{
  "arch": "convnext",
  "train_examples": 26041,
  "gain_aug_db": 6,
  "time_shift_ms": 50,
  "activation": "quick_gelu",
  "mlp_ratio": 4,
  "subsampling": 2,
  "am_softmax_margin": 0.2,
  "am_softmax_scale": 16,
  "residual_init": "none",
  "final_lr_fraction": 0,
  "warmup_steps": 440
}
Rows from block 7, named by matrix and row number. Rows with one number belong to one neuron. Each number is 128 + 24 x the weight over the matrix's rms, rounded and kept within 0 to 255. All counts start at 0.
# fc1: MLP up (model.blocks.7.mlp.fc1.weight, 1024x256), inputs 0-255
# fc2: MLP down (model.blocks.7.mlp.fc2.weight, 256x1024, transposed), outputs 0-255
fc1.597 [146  92 105 139 112  97 120  93 116 114 157 124 135 115 139 131 106 167 169 122 112 114 175 128 142 142 111 170 150 141 117 157 145 117 129 117 119 157 132  96 136  86 161 162 120  82 127 146 168  95  96 108 142 144 118 133 150 145 103 136  99 111 108 126 109 103  97 122 101 112  90 168 127  89 113 151 158 147 159 103 124 125 103 141 110 120 114 139 148 111 121 108 133 141  92 144 126 149 152  89 137 139 123 156  94 138 129 117 122 143 147 140 143 118 131 172 127 151 105 104 109 175 161 159 157 131  77 112 144 146 111 125  97  78 118 138 142 149 171 113 104 139  82 137  96 100 103 138 139 150 109 121 191 108 142 131 188  70 140 125 114 167 159 160 137 146 155 110 130 118 145 172 127 106 162 141 146 103 114  86  91 131 115  91 175 123  89 150  97 152 152 150 101 191 149 148 132 114 102 173 132 134 142  92 108  82 142 148  81 155 105 100 129 124 139 127 116 110 125 117 130 167 138 146 140 178  95  94 143 120 149 141 110 144 126 123 114 134 143 116 139 124 128  79 130 139 107 121 144 143 143 161 131 125 171 121]
fc1.598 [ 88 107  77 141 146 152 146 166  77 134 130 139 137 166 163 126 116 113 120 158 114 105 118 102 139 107 104 130 148  84  60 138 152 108 125  59 126 151 131 136 132 143 132 122 144 146  89  99 194 134 140 110 135  98 138 106 133  96 120 103  81 152 131 128 157 130 114 119 129 107  91  96 131  99 147 112 136 114 115 109 133 120 129 162 153 143 118 142 163 110 100 128 142 120 164 133 103 129 169 152 135 161 183 165 169 170 152 147 138 153 117 109 121 113 105 108 162  56 122 138 167 127 158  84 108 123 152 122 106 133 160 117 124 119 186 200 146 113 108 101 128 121  70 164 106 117 110 157 182 121 102 175 162 144 172 190 151 138 147  42  96 134 108 160 122 129 120 119 203  77 103  99 128 111  95 119 178 118 210 160 120 101  99  78 123 192 102 158 108 103 110 166 134 134 215  96 139 113  87 138 136 122 135 124 131 133 126 123 137 118 166 111 127  73 167  87 134 156 132 135  95 193  84 118 191 118 143 128 130 125 138 108 104 120  95 117 150 152 141 130  97 128 148 137 165 104 147  64 125 116 128 171 117 154 133 155]
fc1.599 [121 150 119 133 138 158 127 123 119 125 125 135 134 156 151 119 141 112 104 105 105 120 116 107 144  92 120 142 148  84 128 128 148 102 144  93 135 106 133 113 134 105 116 120 124  61 114 123 120 150  81 132 102 118 127 133 136 120 133 142  87  98 137 150 133 145 179 150 145 111 111 120 140 138 138 114 137 132 120 138 150 135 195 138 134 162 153 138 126 124 122 125 160 114 148 149 142 127 134 146 125 154 125 151 110 130 123 113 117 120 134  96  99  92 124 112 111 152 124 134 116 132 120 141 117 150 120 123  87 157 146 154 137 110 104 157 135 104 121 129 138 125 128 118 138  89  91 113 109 134 142 122 122 121  80 138 148 142 151 147 130 152 168 142  93 159 143 107 111 122 125 141 120 103 130 131 124 105  94 105 153 138  87 110 127  98 157 146 136 100 139 139 142 143 147 132 120 124 106 148 114 122 124 115 139 137 138  94 131 139 169 120 117 129 143 127 149 112 117 128 130 117 130 123 162 158 125 124 119 109 138 137 124 117 177 151 140 109 132 105 156 116 123 137 117 136 142 101 140 124 106 138 124 135 115 144]
fc1.600 [143 131 106 180  76 123 137 118  92 111 106 113  86 154 161 119 135 165 187 130 158 120 161 121 144 193 106 119 132  90 103 105 152 125 101  90 133 128 134  91 112 104 131 127 120 123 112 160 170 207 144 108 163  93 163 132 125 149 116 125 130 110 144 119 104 138 116 138 132 137  44 135 103  96 112 162 147 167 127 133 167 101 110 136 125 115 120 140 171 127  80 126 180  89 111 145 142 117 144 145 140 164 159 148  89 122 108 152 140 170 103 123 123 127 137 104 133 113  68 121 121 123 100 158 108 145  65  90 130 154 124 124  95  70 188 137 106 114 104 149 101  95  75 135 141 118 161 175 107  81 111 163 202 168 118 117 123  83  72 100 122 186 101 133 116 188 141  99 121 152 100  95 197 112 133  97 143 138 134 139 150 117 141  96 156  77 119 177 153 160 148 150 108 134 152  88 120 118 103 130 108 132 179 111 153 117 153 131  97 156  81 146 131 125  91 104 138 156 180  93  91 138 119  78 149 137 118 103 112  93 146 188  95 156  78 180 122 142  93 109 125 125 132 146 108 151 125 166 125 131 159  84 133 154  99 116]
fc1.601 [138 136  96 121 157 144 107 114 116 159 160 110 188 137 146 129 137 174 150 133 113 133 129 117 179  98 109 138 134  95 105 107 180 107 118 146 164 126 135 112 118 105 107 170 122 111  93 117 104  96 140 108 105 116  85  91 142 141 130  96 119  63 180 109 154 124 114 108 151 110 130 154 109 122 140 124 143 170  67 105 137 164 153 155 134 163 124 150 101 134 166 135 124 123 103 122 130 136 135 176 103 170 114 160  99 113 135 100 156 108 131 132  89  96 151 133 104 109 129 106 111 122 132 132 103 154 142  93 110 172 122 134 110 133 167 143 168 136 106 115 155 109 130 141  94 107  95 149 147 118 116 118 138 111 156 100 176  92 125 152 104 144 149 108 112 117 138 108 123  93 140 130 151 100 147 143 167 132 111  83 111 111 103 199 158 105 120 159  90 187 129 155 130 136 145 164 119 115 109 145 106 168 141 120  86 122 140 109 117 108 127 146 130 133 107 116 130  99 131 145 142 134 107  94 130 117 122 123 137  87 102  91 110 120 195 178 140 157 120 114 117 148 117 162 162  86 164  64 150  79 111  95 177 185 146  85]
fc1.602 [126 114 159 165 153 128 150 105 114 123 132 104 139 167 128 158 138 122 108 105 174 128 121 143 153  86 153 131 174 111 106 129 139 156 128  67 131 137 100 142  99 119 164 174 112  76  90 105 106 124 103 117 135  86 123 117 144 121 152 126  88  95 107 116 157 113 106 109 142  92  71 127 142 142 120 106 138 146 136 133 145 127 150 157 164 129 136 163 134 127 120 117 127  83 102 118 156 114 130 106 131 135 148 145 126 133 116  93 148 117 165 119 114 139 137 156 139 130 118 107 124 167 144 134 103 123 134 133 133 125 107 139 133 168 159 133 124 142 142 132 130 120  84 141 111 128 115 141 119  89 122 149 121 166  61 136 209 131 147 100 137 125 135  86  92 134 142 115 155 121 122 128 159 119  95 131 100 133 112 104 122 129 144 136 102 121 101 162 116 131 145 113 109 149 148 157 118 134 118 148 122 152 109 107 132 120  95 102 144 136 130 129 132 115 115 134 120 141 136 144 102 163 152 133 132 136 104 128 105 118 155 110 127 156 124 123 137 122 133  96  93 118 144 136  93 114 144 135 126 102  90 178 143 141 134 119]
fc2.597 [125 141 115 107 135 135 115 156 100 116 154 171  93 126 151 119 126 119 108 108 148  92  85 117 125 150 123  88 143 132 113 146 133 147 135 152 131 132 115 122 122 126 145 122 128 151 140 140 148 116 132  87 168 104  75 118 149 104 115 116 119 102 131 107 123 134 123 148  94 111 165  83 102 114 130 110 130 110 129 107 150 115 111 131 137 154 140 161  92 159 158 125 112 138 143 105 143 115 130 128 111 140 106 121 161 104  94  83 138 100 131 116 101 117 133  87 114 154 182 133  93 127 126  95 129 131 137 125 107  89 117 107 118 105 139 162 111 109 152 172 125  97 146 106 146 134 137 113  95 126 131 168 144  76  80  95  99 173 140 157 110 138  98 119 118  96 113 134 157 152 154 134 117 134 150 120  83 171 156 123 132 171 135  89 148 116 140 120 110 101 171 133 116 127 136 111 136 118 150 129 108 113 150 116 114 111 112 136 123 109 124 161 140 137 105 177 155 132 133  91 150 132 123 147 109 133 128 112 130 122 116 155 130  93 121 168 107 121 140 119 127 134 120 165 123 175 144 124 112 124 129 129 140 125 129 124]
fc2.598 [158  76 147 114 107 107 100  78 142 108  91 138 193 138 109 130 108 137 168 131 110 184 164 175 101 111 127 118 131 125 150 139  95 127 143  93 114 103 158 138 176  88 133 187 137  75  73 133 141 111 120  78 135 154 163 115 101 162 124 119 169 159 113  59 109 131 135 105 115 170  68 182 118 101 144 141 107 107 101 171 128 121 125  53 123 114 166 105 192 106 116 169 126 114  91 191 101 107 124 105 134 111 185 184  87 159 164 137  92 136 110  94 124 128 138 182  86 104  98 120 177 128 123 194 107 175 120 196 126 144  77 124  99 194 135 107 169 112 161  93 125 109  52 177 159 121  94 125 120 138 131  81 151 175 165 148 165  80  46 121 167 136 174 148 101 152 134 142 104 120  95 101  81  98 129 156 161 118  96 159 108  95 165 160  92 159 102 131 159 183  94 125 160 156 152 170 125 125  82 122 158  77  94 140 127 150 144 111 134 112 122 120 118  89 198  95 103 117 142 144  87 131 159 175 121  64 147 202 140 143 176 170 168 189 112 102 188 157 132 137 153 125 176 169 104 119 143 163 180 136 126  94 113 122  85 145]
fc2.599 [123 141 130 138 119 148 122 139 146 105 157 113  97 134 107 120 124 160 121 117 123 139 139 148 116 123 126 114  93 118 134 119 116 109 117 113 160 142 129 122 130 110 119 125 152 134 148 126 108 159 124 118 119 117 130 116 120 114 135 132 133 127 113 137 164 143 151 126 135 147 120 127 106 122 118  86 116 123 108 119 119 124 134 133 125 110 144 143 111  99 152 121 138 138 119 137 108 142 149 135 133 114 124 110 108 146 132 128 101 144  87 132 128 144 127 133 135 153 157 116 138 137 135 135 139 115 139 144 127 131 122 140 127 121 129 117 141 128 120 115 136 127 131 101 130 123 121 131 143 153 127 115 104 121 123 118 102 131 121 139 119 118 120 121 143  99 125 165 138 129  95 120 140 139 150 131 112 121  88 112 126 124 162 116 113  88 145  94 117 155 123 132 141 128 148 132 105 139 140 111 151  89 113 122 108 157 124 105 127 140 127 133 132 136 146 107  93 103 143 133 117 111 131 113 123 136 117 153 126 169 133 151 101 112  98 136 120 132 106 121 134 116 127 126 123 113 130  96 115 103 111 109 131 141 115 121]
fc2.600 [112 129 125 164  97 156 104 131  69 139 173 185 135 126 176  76 160  95 158 119 105 147 140 107  99 150 170 138  87 108  98 184 177 136 153 146 110 107 129 138 161 158 172 146 107 134 176 148  90 131  98 138 154 184 109 140 190  64 105  94 152 122 123 124 202 128 108 133 124 158 153 105 141 114 136  99 170 134 137  57 159  89  92 112  86 141 167 190  91 151 114 141 137  64 149 112 131 137 120  95  52 154  97 121 171 108  58  91  98  83 146 104 100  96  98  80 115 129 154 191 137 197  92 142 138 159 150 154 100 139 177 108 165 154 124 194 129  78 156 181 150  87 135 162 182  95 175 181 122 110 157 143 147 130 159  93 122 194 164 214 106 147  97 151 112  80 112 132 200 223 130 132  96 156 133 109  71 145 165 113 172 155  98  83 143 136  89 138  90 169 178 116 107 169 154 130 128  95 142 192  97  96 157 151 122 142 135 132 103  97 101 125 139 143  84 116 199  72 157 136 160 157 183 176 120 101 144 152 132 125 159 168 153 137 141 152 157 139 172 109 141 100 153 182 174 115 144 153 151 146 108 105 194 102 124 154]
fc2.601 [118 145 160 111 159 115 153 137 146 100 151 153 152 124 115 140  93 108 117 112 144 151 114 127 166 134 115  71 112 129 108 110  94 123 118 167 154 118 162 134  99 135 100 146 144 145 109 137 113 110 187 128 129 122 147  78 108 111 167 142 103  92 135 122 114 110 132 112 121 115 162  73 134 127 136 108  99  83 121 155 106 140 196 156 133  91 105 128 122 147 175 108 132 134 172 131 148 109 147 128 140 130 150 140 130 130 153 142 148  89 160 124 161 152 111 172 113 119 139 154 127 101 130 119 120 122 108 112 157 151 124 133 112  94 122 122 128 162 105 124  86 119 128  90 124 166 120 110 133  92 106 157  92  99 116 141  81 121 141  87 114 125 115 109 169 149 123  99 121  91 151 136 115 128 115 165 140 132 115 142  95 145 166 121 132 142 146 137 159  88 171 140 147 102 171 104 118 117 169 108 112 138 146 161 113 137 129 120 114 137 125 136 150 133 116 170 110 162 136 110 133 132  82 129 139 159 106 106 128 123 114 126 140 107 153 110 132  96 102 143 120 118 136 147  97 132 112 115 100 119 141 141 115 105 108 127]
fc2.602 [121 131 123 128 116 131 130 119 109 140 138 130 145 138 166  60 122 151 126 136 141 120 117 128 109 134 133 128 128 126 110 135 125 126 143 154 129 121 126 119 139 133 115 144 129 114 125 123 130 128 129 135 121 123 134 140 128 130 109 139 126 138 138 138 151 133 103 132 139 146 130 129 124 128 155 130 135 127 134   0 131 147 144 132  37 128 119 145 132 145 109 121 128 126 124 132 122 142 127 126 124 119 139 110 122 128 136 121 126 133 134 129 132 140 124 124 160 126 131 122 141 127 120 123  97 136 137 130 121 150 110 136 138 136 132 122 136 136 119 122 133 116 138 128 117 125 140 125 123 136 115 159 146 155 137  88 135 148 142 125 112 125 125 130 125 122 125 123 132 125 138 117 140 132 139 115 127 126 132 136 120 155 140 129 126 116 126 150 128 140 125 122 104 122 137 151 100 179 137 128 150 139 117 136 139 156 114 134 133 129 144 147 131 145 156 120 134 115 134 133 120 121 152 137 132 117 143 153 138 157 121 125  99 113 110 126 120 105 131 122 123 129 131 108 255 120 137 119 107 157 130 133 135 120  90 141]