From a checkpoint of a small audio embedding model.
Model: 6.78M parameters, waveform 16khz input, activation quick_gelu, layers 12.
Training: nadamw at rate 0.0012, batches of 128.
Data: trained on acted Russian speech (Dusha), 26041 training examples.
Rows from block 7 of a small audio embedding model, named by matrix and row number. Rows with one number belong to one neuron. Each number is 500 + 50 x the weight over its row's rms, rounded and kept within 0 to 999. All counts start at 0. Numbers have three digits each.
After each neuron's rows are labels from the 100 clips, of 14976, where the neuron reaches its highest value: "responds to" is what is common among them; "loudest" is the band of the loudest frequency at the time of the peak. Only what is clearly more common there than usual is listed. The data: acted Russian speech (Dusha).
# fc1: MLP up (model.blocks.7.mlp.fc1.weight, 1024x256), inputs 0-255
# fc2: MLP down (model.blocks.7.mlp.fc2.weight, 256x1024, transposed), outputs 0-255

fc1.284:462457470422510441593514487476498502474581525527499577487494492384486459505579436441576508441580560553483438509498545485512467512541530538499404589531476546507563500460591466470553482480528486504466460443492580399426528437462425496594637526597459508511416488441542562394509546452493520474517543490490433549576540426503538442540533446487455527444501567402517490555512547437508518587552377526548515470502548562516530613492507452462525442475466451486481444552592525456491589436465343442481478495509514426479503536424467487447448477533547551572465396542511566519480636503469453461470447539478500567443503491575564484479477608506504475473430494470515440430508490533447493397492548534506495503468572560480527490612484526553442482544557553474502507486534488435510495599515467
fc2.284:542435603524483508474371522521486500554517518450540555580478445550617557483562481507535553464534496519562469463485512544606476549557544429444561440550471396498500393463508510482495540581507447623494434498504539399580494448601575524497522454532435463454479488608501548553488454522491443542459465434500520465544506521555511368547537590493521458498541482441538580587480497531435552495614476522472537494516542519600454514514548445460493557490512563527549495409570531500512447512495577551533566523442533516457494570385484438492545479441471546513495478457553522565453536449564503433462547485550467444427518552479476612526528553470540450390439498460558471424453589495451545596573486488578523441573489481494563417539558493542464500550532517530433454565568472521448500474500463
responds to: emotion: angry
loudest: 4000 to 8000 Hz

fc1.113:451559533464477529538547465518470498544457589450486548548427583510538494492534506479516419457495449515507504437533427434410516511537495502339522449594360554578506498507535418579502488572412434478526514534542493479491513422477432532432495448542428493526432577476498559469482454439504542518481494472455530589543509452500450398538566516472533528563567514475548492478500530433551457438508394468561484550479547501516414472502405536501502479419513527434527463499582537455487591480471457491503461498469553482514563455487416469412485597628502529518317479491563589409445456421476511577484536444507493506493589517494508462516564469455490523477485497533434558622552616566525502455494554547514415494490460515398537590542506482483440416545460501535545572480538496489470471496500492
fc2.113:494474431465522620476509404488497422447453354619518598530406511466510509469529346509498445482504474544481492502696447501550438532518512474509487499431465422413470516474535469479484521497464445586469436508564460501424587515568480492461538565512472538503672450521558487450527368543519508529416494466454460513461514532440497441433514548431500530484483455502485441524486419521477527470550418448435451487512439468492468531570539504506520535474525466460517579467470459528466482529482460499517486488444431506478580490445465486560504537482537426450443573485441415468432499521498456479428523524472600483502504507493482445490439562461494441534555450460463453516490436504463492539569462456501490532440520490498394472423520471504479581468503487276566563509539498495509453478520526
responds to: emotion: positive
loudest: 250 to 500 Hz

fc1.650:464482420512467523427550460517593551596500482448585548488553530436597498547541468551471484497411507456478474462451497364442514491472509535528398530462434529597562478433480539476557434443524506482534488531496449443455498394386560553555609512531497532557475461509570460453448498515473597528552494463566535531530544493496563501563515583455406433482491544388396496510554490462399527442535540542501484511497526570495501539430463488428495460450503477540482449528487462604503518481411443488581632536422500574502508374503408590450612493512478516429465458420495624403513525460483447517460511510522533476411525454568472469501585536475484407491537479498494441500533525567434460483488491512436523533442488559463555576532488445501480514435538507547423490494497485441441510519496521
fc2.650:508462573482537452524525497531490429642502472541499523516480535530593586518454557439539539513520507501403534395501542478538510460585440461531480467500454501500591542563522551459491473566492485433588510503539473503528428454500475482652495560610466449484555472541503496493499415493442496503545482512477489525511579535541531585434516491537455494531558497574504388492531446513570449443540484565535567512510484425546485488496572595490544504464446439546481509444532501524586395463461477543460520566457566466373481416557531478524498523525502388555538469579516478572476559454456500487569477571436459373502559446530425538536533497524557513425431450591593469516552471507484514525568556555524515580558548508513499574459456536576542509573523437411644467514535580483449518508590442
responds to: emotion: angry
loudest: 4000 to 8000 Hz

fc1.688:586491494617420464501527502505572505469506524485528492505593615448536496552475430485423543422543552479513438579619472523506464451471471513524415469536517368516507408517519444445437486500457503539531470461505545493508525476489473492560541533500459633502615532512453597425497585449513408499508530573522555473578462571527463414551545494450471485489497564426556497524451495582500542537468499492579552589530444513486512426491438494427492463405450349478458479516592570513519570373466455556514476459555518568464525466455457494538467454505454583507429473474517513532506532502524457583419608465552526443501573477525464482563475453458457500483538504430434435526535455530375539516490517474555440500492521474517569512488468475502472465499464450421544525393432464588485456439581491
fc2.688:565558572505584551497478571508524629539523586458483569552600554502488504495531559543567495433456516571539530488470574499570507589514436603519497483460531564544428449480443485563530499511443424599469587496503583509551506471540460516510453420651515493457478433450514507509577407534454498479548483506444441534488570518580556531474477484553455520507443480581631508533531494518552492437630490557462496493542528505554560485538598440496535578520499455566438517515607469570481475439529615549454540515528544473585511552583466509532501497549574523498474461586505528480488449474529539469481483590640557506525511533528540526576497474545501488478546463450456457624522551493466509602519527484512509517437522550501582509586503555607545521503496527623496515551530506479514535519437487
responds to: emotion: angry
loudest: 4000 to 8000 Hz

fc1.628:464527473613466512425449464536554519474445560444547543588580482493495493647530453599562372498492513540532511535554498503553428499553532469503425600515456522494545439484510518591464502488578440586457461496491481464518499437523458497490474447497515474662489601457500565519535483465530351524571498451522483531560483474535491493493536579515453419486529503556463444484580539575507510508501577490433521444397538493548536493465503532444482466402570560564468459527565479442546556544435517539530432504456523518476544459414510491453431494572542534462498463515509597459452558481565496591497500561557525461487506458524547449478522484478463410496518382537449529519464537586495561434507540548466450526482553433462541416564503550481522463427498528519410524491516453407378596595496443
fc2.628:498562550520542529518555589497477492524533458475477495459504425513491478577582479573508497478446493546539557512527499499510513459570642562551529522402601514562405498468451497562576478483541539510471535527501445566468564512531522495444592477497507557619470500458464471530545516438527502465533538550487561501479471561507558473521557582568504545473535573507519603507537528414435417541463503527487494499478477526562578528519524494568453470598481481525435480508512424486488427543521519463500493508513518421352482568579474543554487550480455657485506489406474564399548492529460616536407499456516422469561480519546601577519529516466499513491474462523458487447543506494576584509470535516503417427474292477490440492497472402535526525483474433549557529563451491608551414505529511
responds to: emotion: positive
loudest: 4000 to 8000 Hz

fc1.101:477537623465525470505476489503544557420568498507563459509397560449537628495535504580480528464426449472398549471575401498509453486637486483450558481465498587587490526457520462543533492528466416478502491565358477492582547484491497499445466436563534488512417500496585449561491504573423480525497428506478411512547460530540493557508470454559445614520674501481434517444509461507464502444543482551537543467479458480465525490572551574485573529478549537500448501509465603443467535391504530581527504577533456530405506564498509497531404503445503441547499493577502492497536557423469548445544475497502462567431531472507507473481480444431444486487530463545518526421442533570550488499466532561487405512459462565538470489529414363580440503562510440524532480451483485399511511470538484
fc2.101:554413541498508506480453510425447519524474432540457467623585448587561635481413566521533486364516465511453427476479473498571453527565578424427444517515492404488500571466489510501484539556432440503548459460460538395572410456544580484514429538462453483468583452492494592547486610496495478565388479462501430493548571489548558520502526447441539541514593435377478529596528442553504543466540539551463524428551597505601452486491466472415516540512496471497498500409501613576543555412465537576508541496437497484505497512437401474406531542505441443520468454437544499503427478511543475501520543481511461486457551508465459556469444545503535472493496422476568422428519460486441477537527483478478590455509544537464561435548573484492499536513529457460431497524556479543505459469455505
responds to: emotion: sad
loudest: 250 to 500 Hz

fc1.384:558473438534512518545470477530407447463444521485508519507497473446484501541373529477553618440458458447540446603533528534479432501522461495432486507568489499608516517514478492501527426529443441475518465503434538497537474470486473571508532521486471506540524477520476547439434454480456503485581541581500424486582513386535478508483464509490370373592515471433559517553538483488582534595494474555491546473511525584488476494583540447467532464525546480513470481605440583484501559475499441521472459507529390526462492346475520534470398538561551469455484471465514480611515523411620518613502414562469534503583504466480450535574517549439425431515550543438655483483455531459528612510475545577483436468454589494439591569505479486474480472466518454463532519463499481470472570486546441
fc2.384:523528407485551470479464477469435578435600601459410477544527428455505479466466575519484494415537547572498570545471424498513508514525544470501432533536524526489592565511534449532534500524514458414509504494507566532492475520564579543509462381487490568497334491482466490570452615432487468501529472563435578460524528499522540563561510490491470492478514575501608477516623483490496518497527469473493476476521472545551505451457484531463576507517492545522509514479538505523392514543471513509506466453559529467574501551499427524541457572463517516581498498542521517472473597571505527502510525474493439614555537482484460579540531582556466467577472549510531483530623518373540479525492480496503616482552463518554511469467514567557436476548518524759516511555468633509539555468477463
responds to: emotion: positive
loudest: 4000 to 8000 Hz

fc1.679:489504512571444460642478475459527516519495562476500504519460591474502483543506505482509453509346514504508444466495536488437522533559537442483455482489401443516484491375477531515531371496458511500540493497430537558527480373507482583470506440507422536480455556461481480493411504472411437461483512455520487530535553491507467592489542509512453546547646543493482468449507499462526568574568486532635559581581540493544544432562494449533517488509581550526528464544497505465495599408379449475560463466451488498550507453488418477483437555519430515553432493507469452644530532368421495522552539545475442443513547469530570447519493523457454556504467530420536419489481484536481507451450495533501447436441547455498499479538466546489406505519488638537546592452561502509412500483602481
fc2.679:477474451441596500442461539558489563537495425496520514597553490527548511448450495570502499556644553516575533438488551569523606444481507542510501599521408561542516600573606470480436575496521490453522553498555427475486558523559532519516534473467463535450539433575486504520518520491465449513547584505476553509499552530462518523482582542486500467558504569421457525464476467543515592407573498481510491502549524542554465510538534535495548482471568480461568551398541504544593597559508551502588549490552454561508481509584509399509467530505526486436512457492426489449424524563521461559430565544530446471449532451448486561493520585548449425453512551438621498506440432471469515506550511392548598503458528611584575464422579577480443508484534546471452532608545496436505516476569551
responds to: emotion: sad
loudest: 250 to 500 Hz

fc1.463:533465459523612562568484440486556538543487556495528503632449546455524478526424364481593508532539478456469550467520487552453514491494479377419542467481534461505387526492510457464505514529506453451455541555505482528589554506497412585448547554488470524504441473446477439547416524542529468562440587538496379495608560497473557489502509508494530551516483509475475492542537528438534487525500502494497468527589496530531441622484540501510565489452446624567516395488456438495549458554487473487549589441500477479527562536470477555518407451476489551437421456468541533446413517513438509542377489508446466622450604515562534507513541456526495487508489479455476501530467597493444507425412476489543455533524559462524559436493473475628447572561554446514439415530563478539606425522507453
fc2.463:421558473520543474556558470530526413400533564499525569465433510501412471548572527530495520434473537473507605515456575450497579548513474529625533505497510529443477526511503482520471443463486551434497492560520533592426538519465503480542540387462449517575446500513525419558516479475578551442527588478528454498467428485475442610544411498548498467507469581591471514465511502419407433535390564518423504535477489594429484446469468544655489519510484482515565478545475453474447541612575555413460411492585483453524552575566548576539485435414508534472507526474456523436481484433463525478567460483515470460523499558450504422553531399522505500537484547602474613530405491533563548464491463529479442510491422421443381536486438446511508482509433461496532469516458495506554500495548515
responds to: emotion: positive
loudest: 500 to 1000 Hz

fc1.470:471494494512528487447414533524563460436431475476521559537577497474519575506496520501559405458553509461431486497428400529462479548500520495479487442460444516550624491547506452544534468500601528494449441556499462498511445501507427579555478471513517426516497524470564475483545450491498454547576435556495495587405550425582553377525553500468439394519517451556552473409563534501439481464481456460487552463452608526590583526471406516420486358446406478485563496498525505541579489399525387542484475439438504462516506495503519527498417503480495494429433495549563497398488558539567534544469598479581454562471581505511429540404467464534457576492516483458394425486461495472536453483556425574528440466549501537478505529478512498535400418509563540574500546492485449528429492572548492
fc2.470:442538455528499396539531495503544502490512452548428573458550530449533481563642491605434524562465466466448545456496566490460473454453439584544463456568564447485467490518471502512509445515484485413554542461509502534453495610478431446496526570505464530584575528456482486437502449547559480457533521463532510505486497432468476593551558476530475524432443522569463469494491502472518461510551489431512504530439387398445555466408465515511459502485491461615578512482502516461524376461572389420487484514590509518526521416523525558513482508536521456491552532571523465571555564441436430467520413496411657574533488563526474377540492507458443508520450497538451528496559520494536566466516517556447410549548469510456419533477412563552539392509468484370425481447425459449482535515527498
responds to: emotion: positive
loudest: 500 to 1000 Hz

fc1.63:475460567551497479515501471516515561421524553456558500553328547502519533465584510544517504518409493542429491469549455538481467447638504509476485513470463454597562416357476518552458438519427486505543433567416500529565525376486515527451564427465442510489470511481514480495471441398475421524554422469487402519469493510575477548488485492492431557558712535501444481429497463478519514439514477464538521515500470453506446468573446541518489495473553488487490506458491548396469562449382442533531509555419526515476486539491463536531440593442463481514431523527561526484559521447399506502556549462518505492462556491551462501429525508404379598539488533446491499501490583589501517487489464564456420481420472499526491581469452526478441500586516563565514489437504471464477441441512473
fc2.63:546433522454558535459487533456463557530419414529482494609584482553542607447494550524509456527578459503460462435501502577574506563526519511433398521501490485527502607499567452508486552533410433458555513461478528420546463492558541512466466497540533480477602464526501538466470510433439498523461515488400527498497626503534526447478613510416501533489574475379469509605562389563557608458584442523440524427563521514596428568545485494398525557561485443514452540416527560579526488441487548594474514519413483462474497520474419466445463525506476469487433473438467533486415451534533517528531545563513444460485557460426458543480475530529503435441533466426549445468571473516437535533552456474493545489540552583564528456434567514501477547538517492491370528503593567484536480435522530
responds to: emotion: sad
loudest: 250 to 500 Hz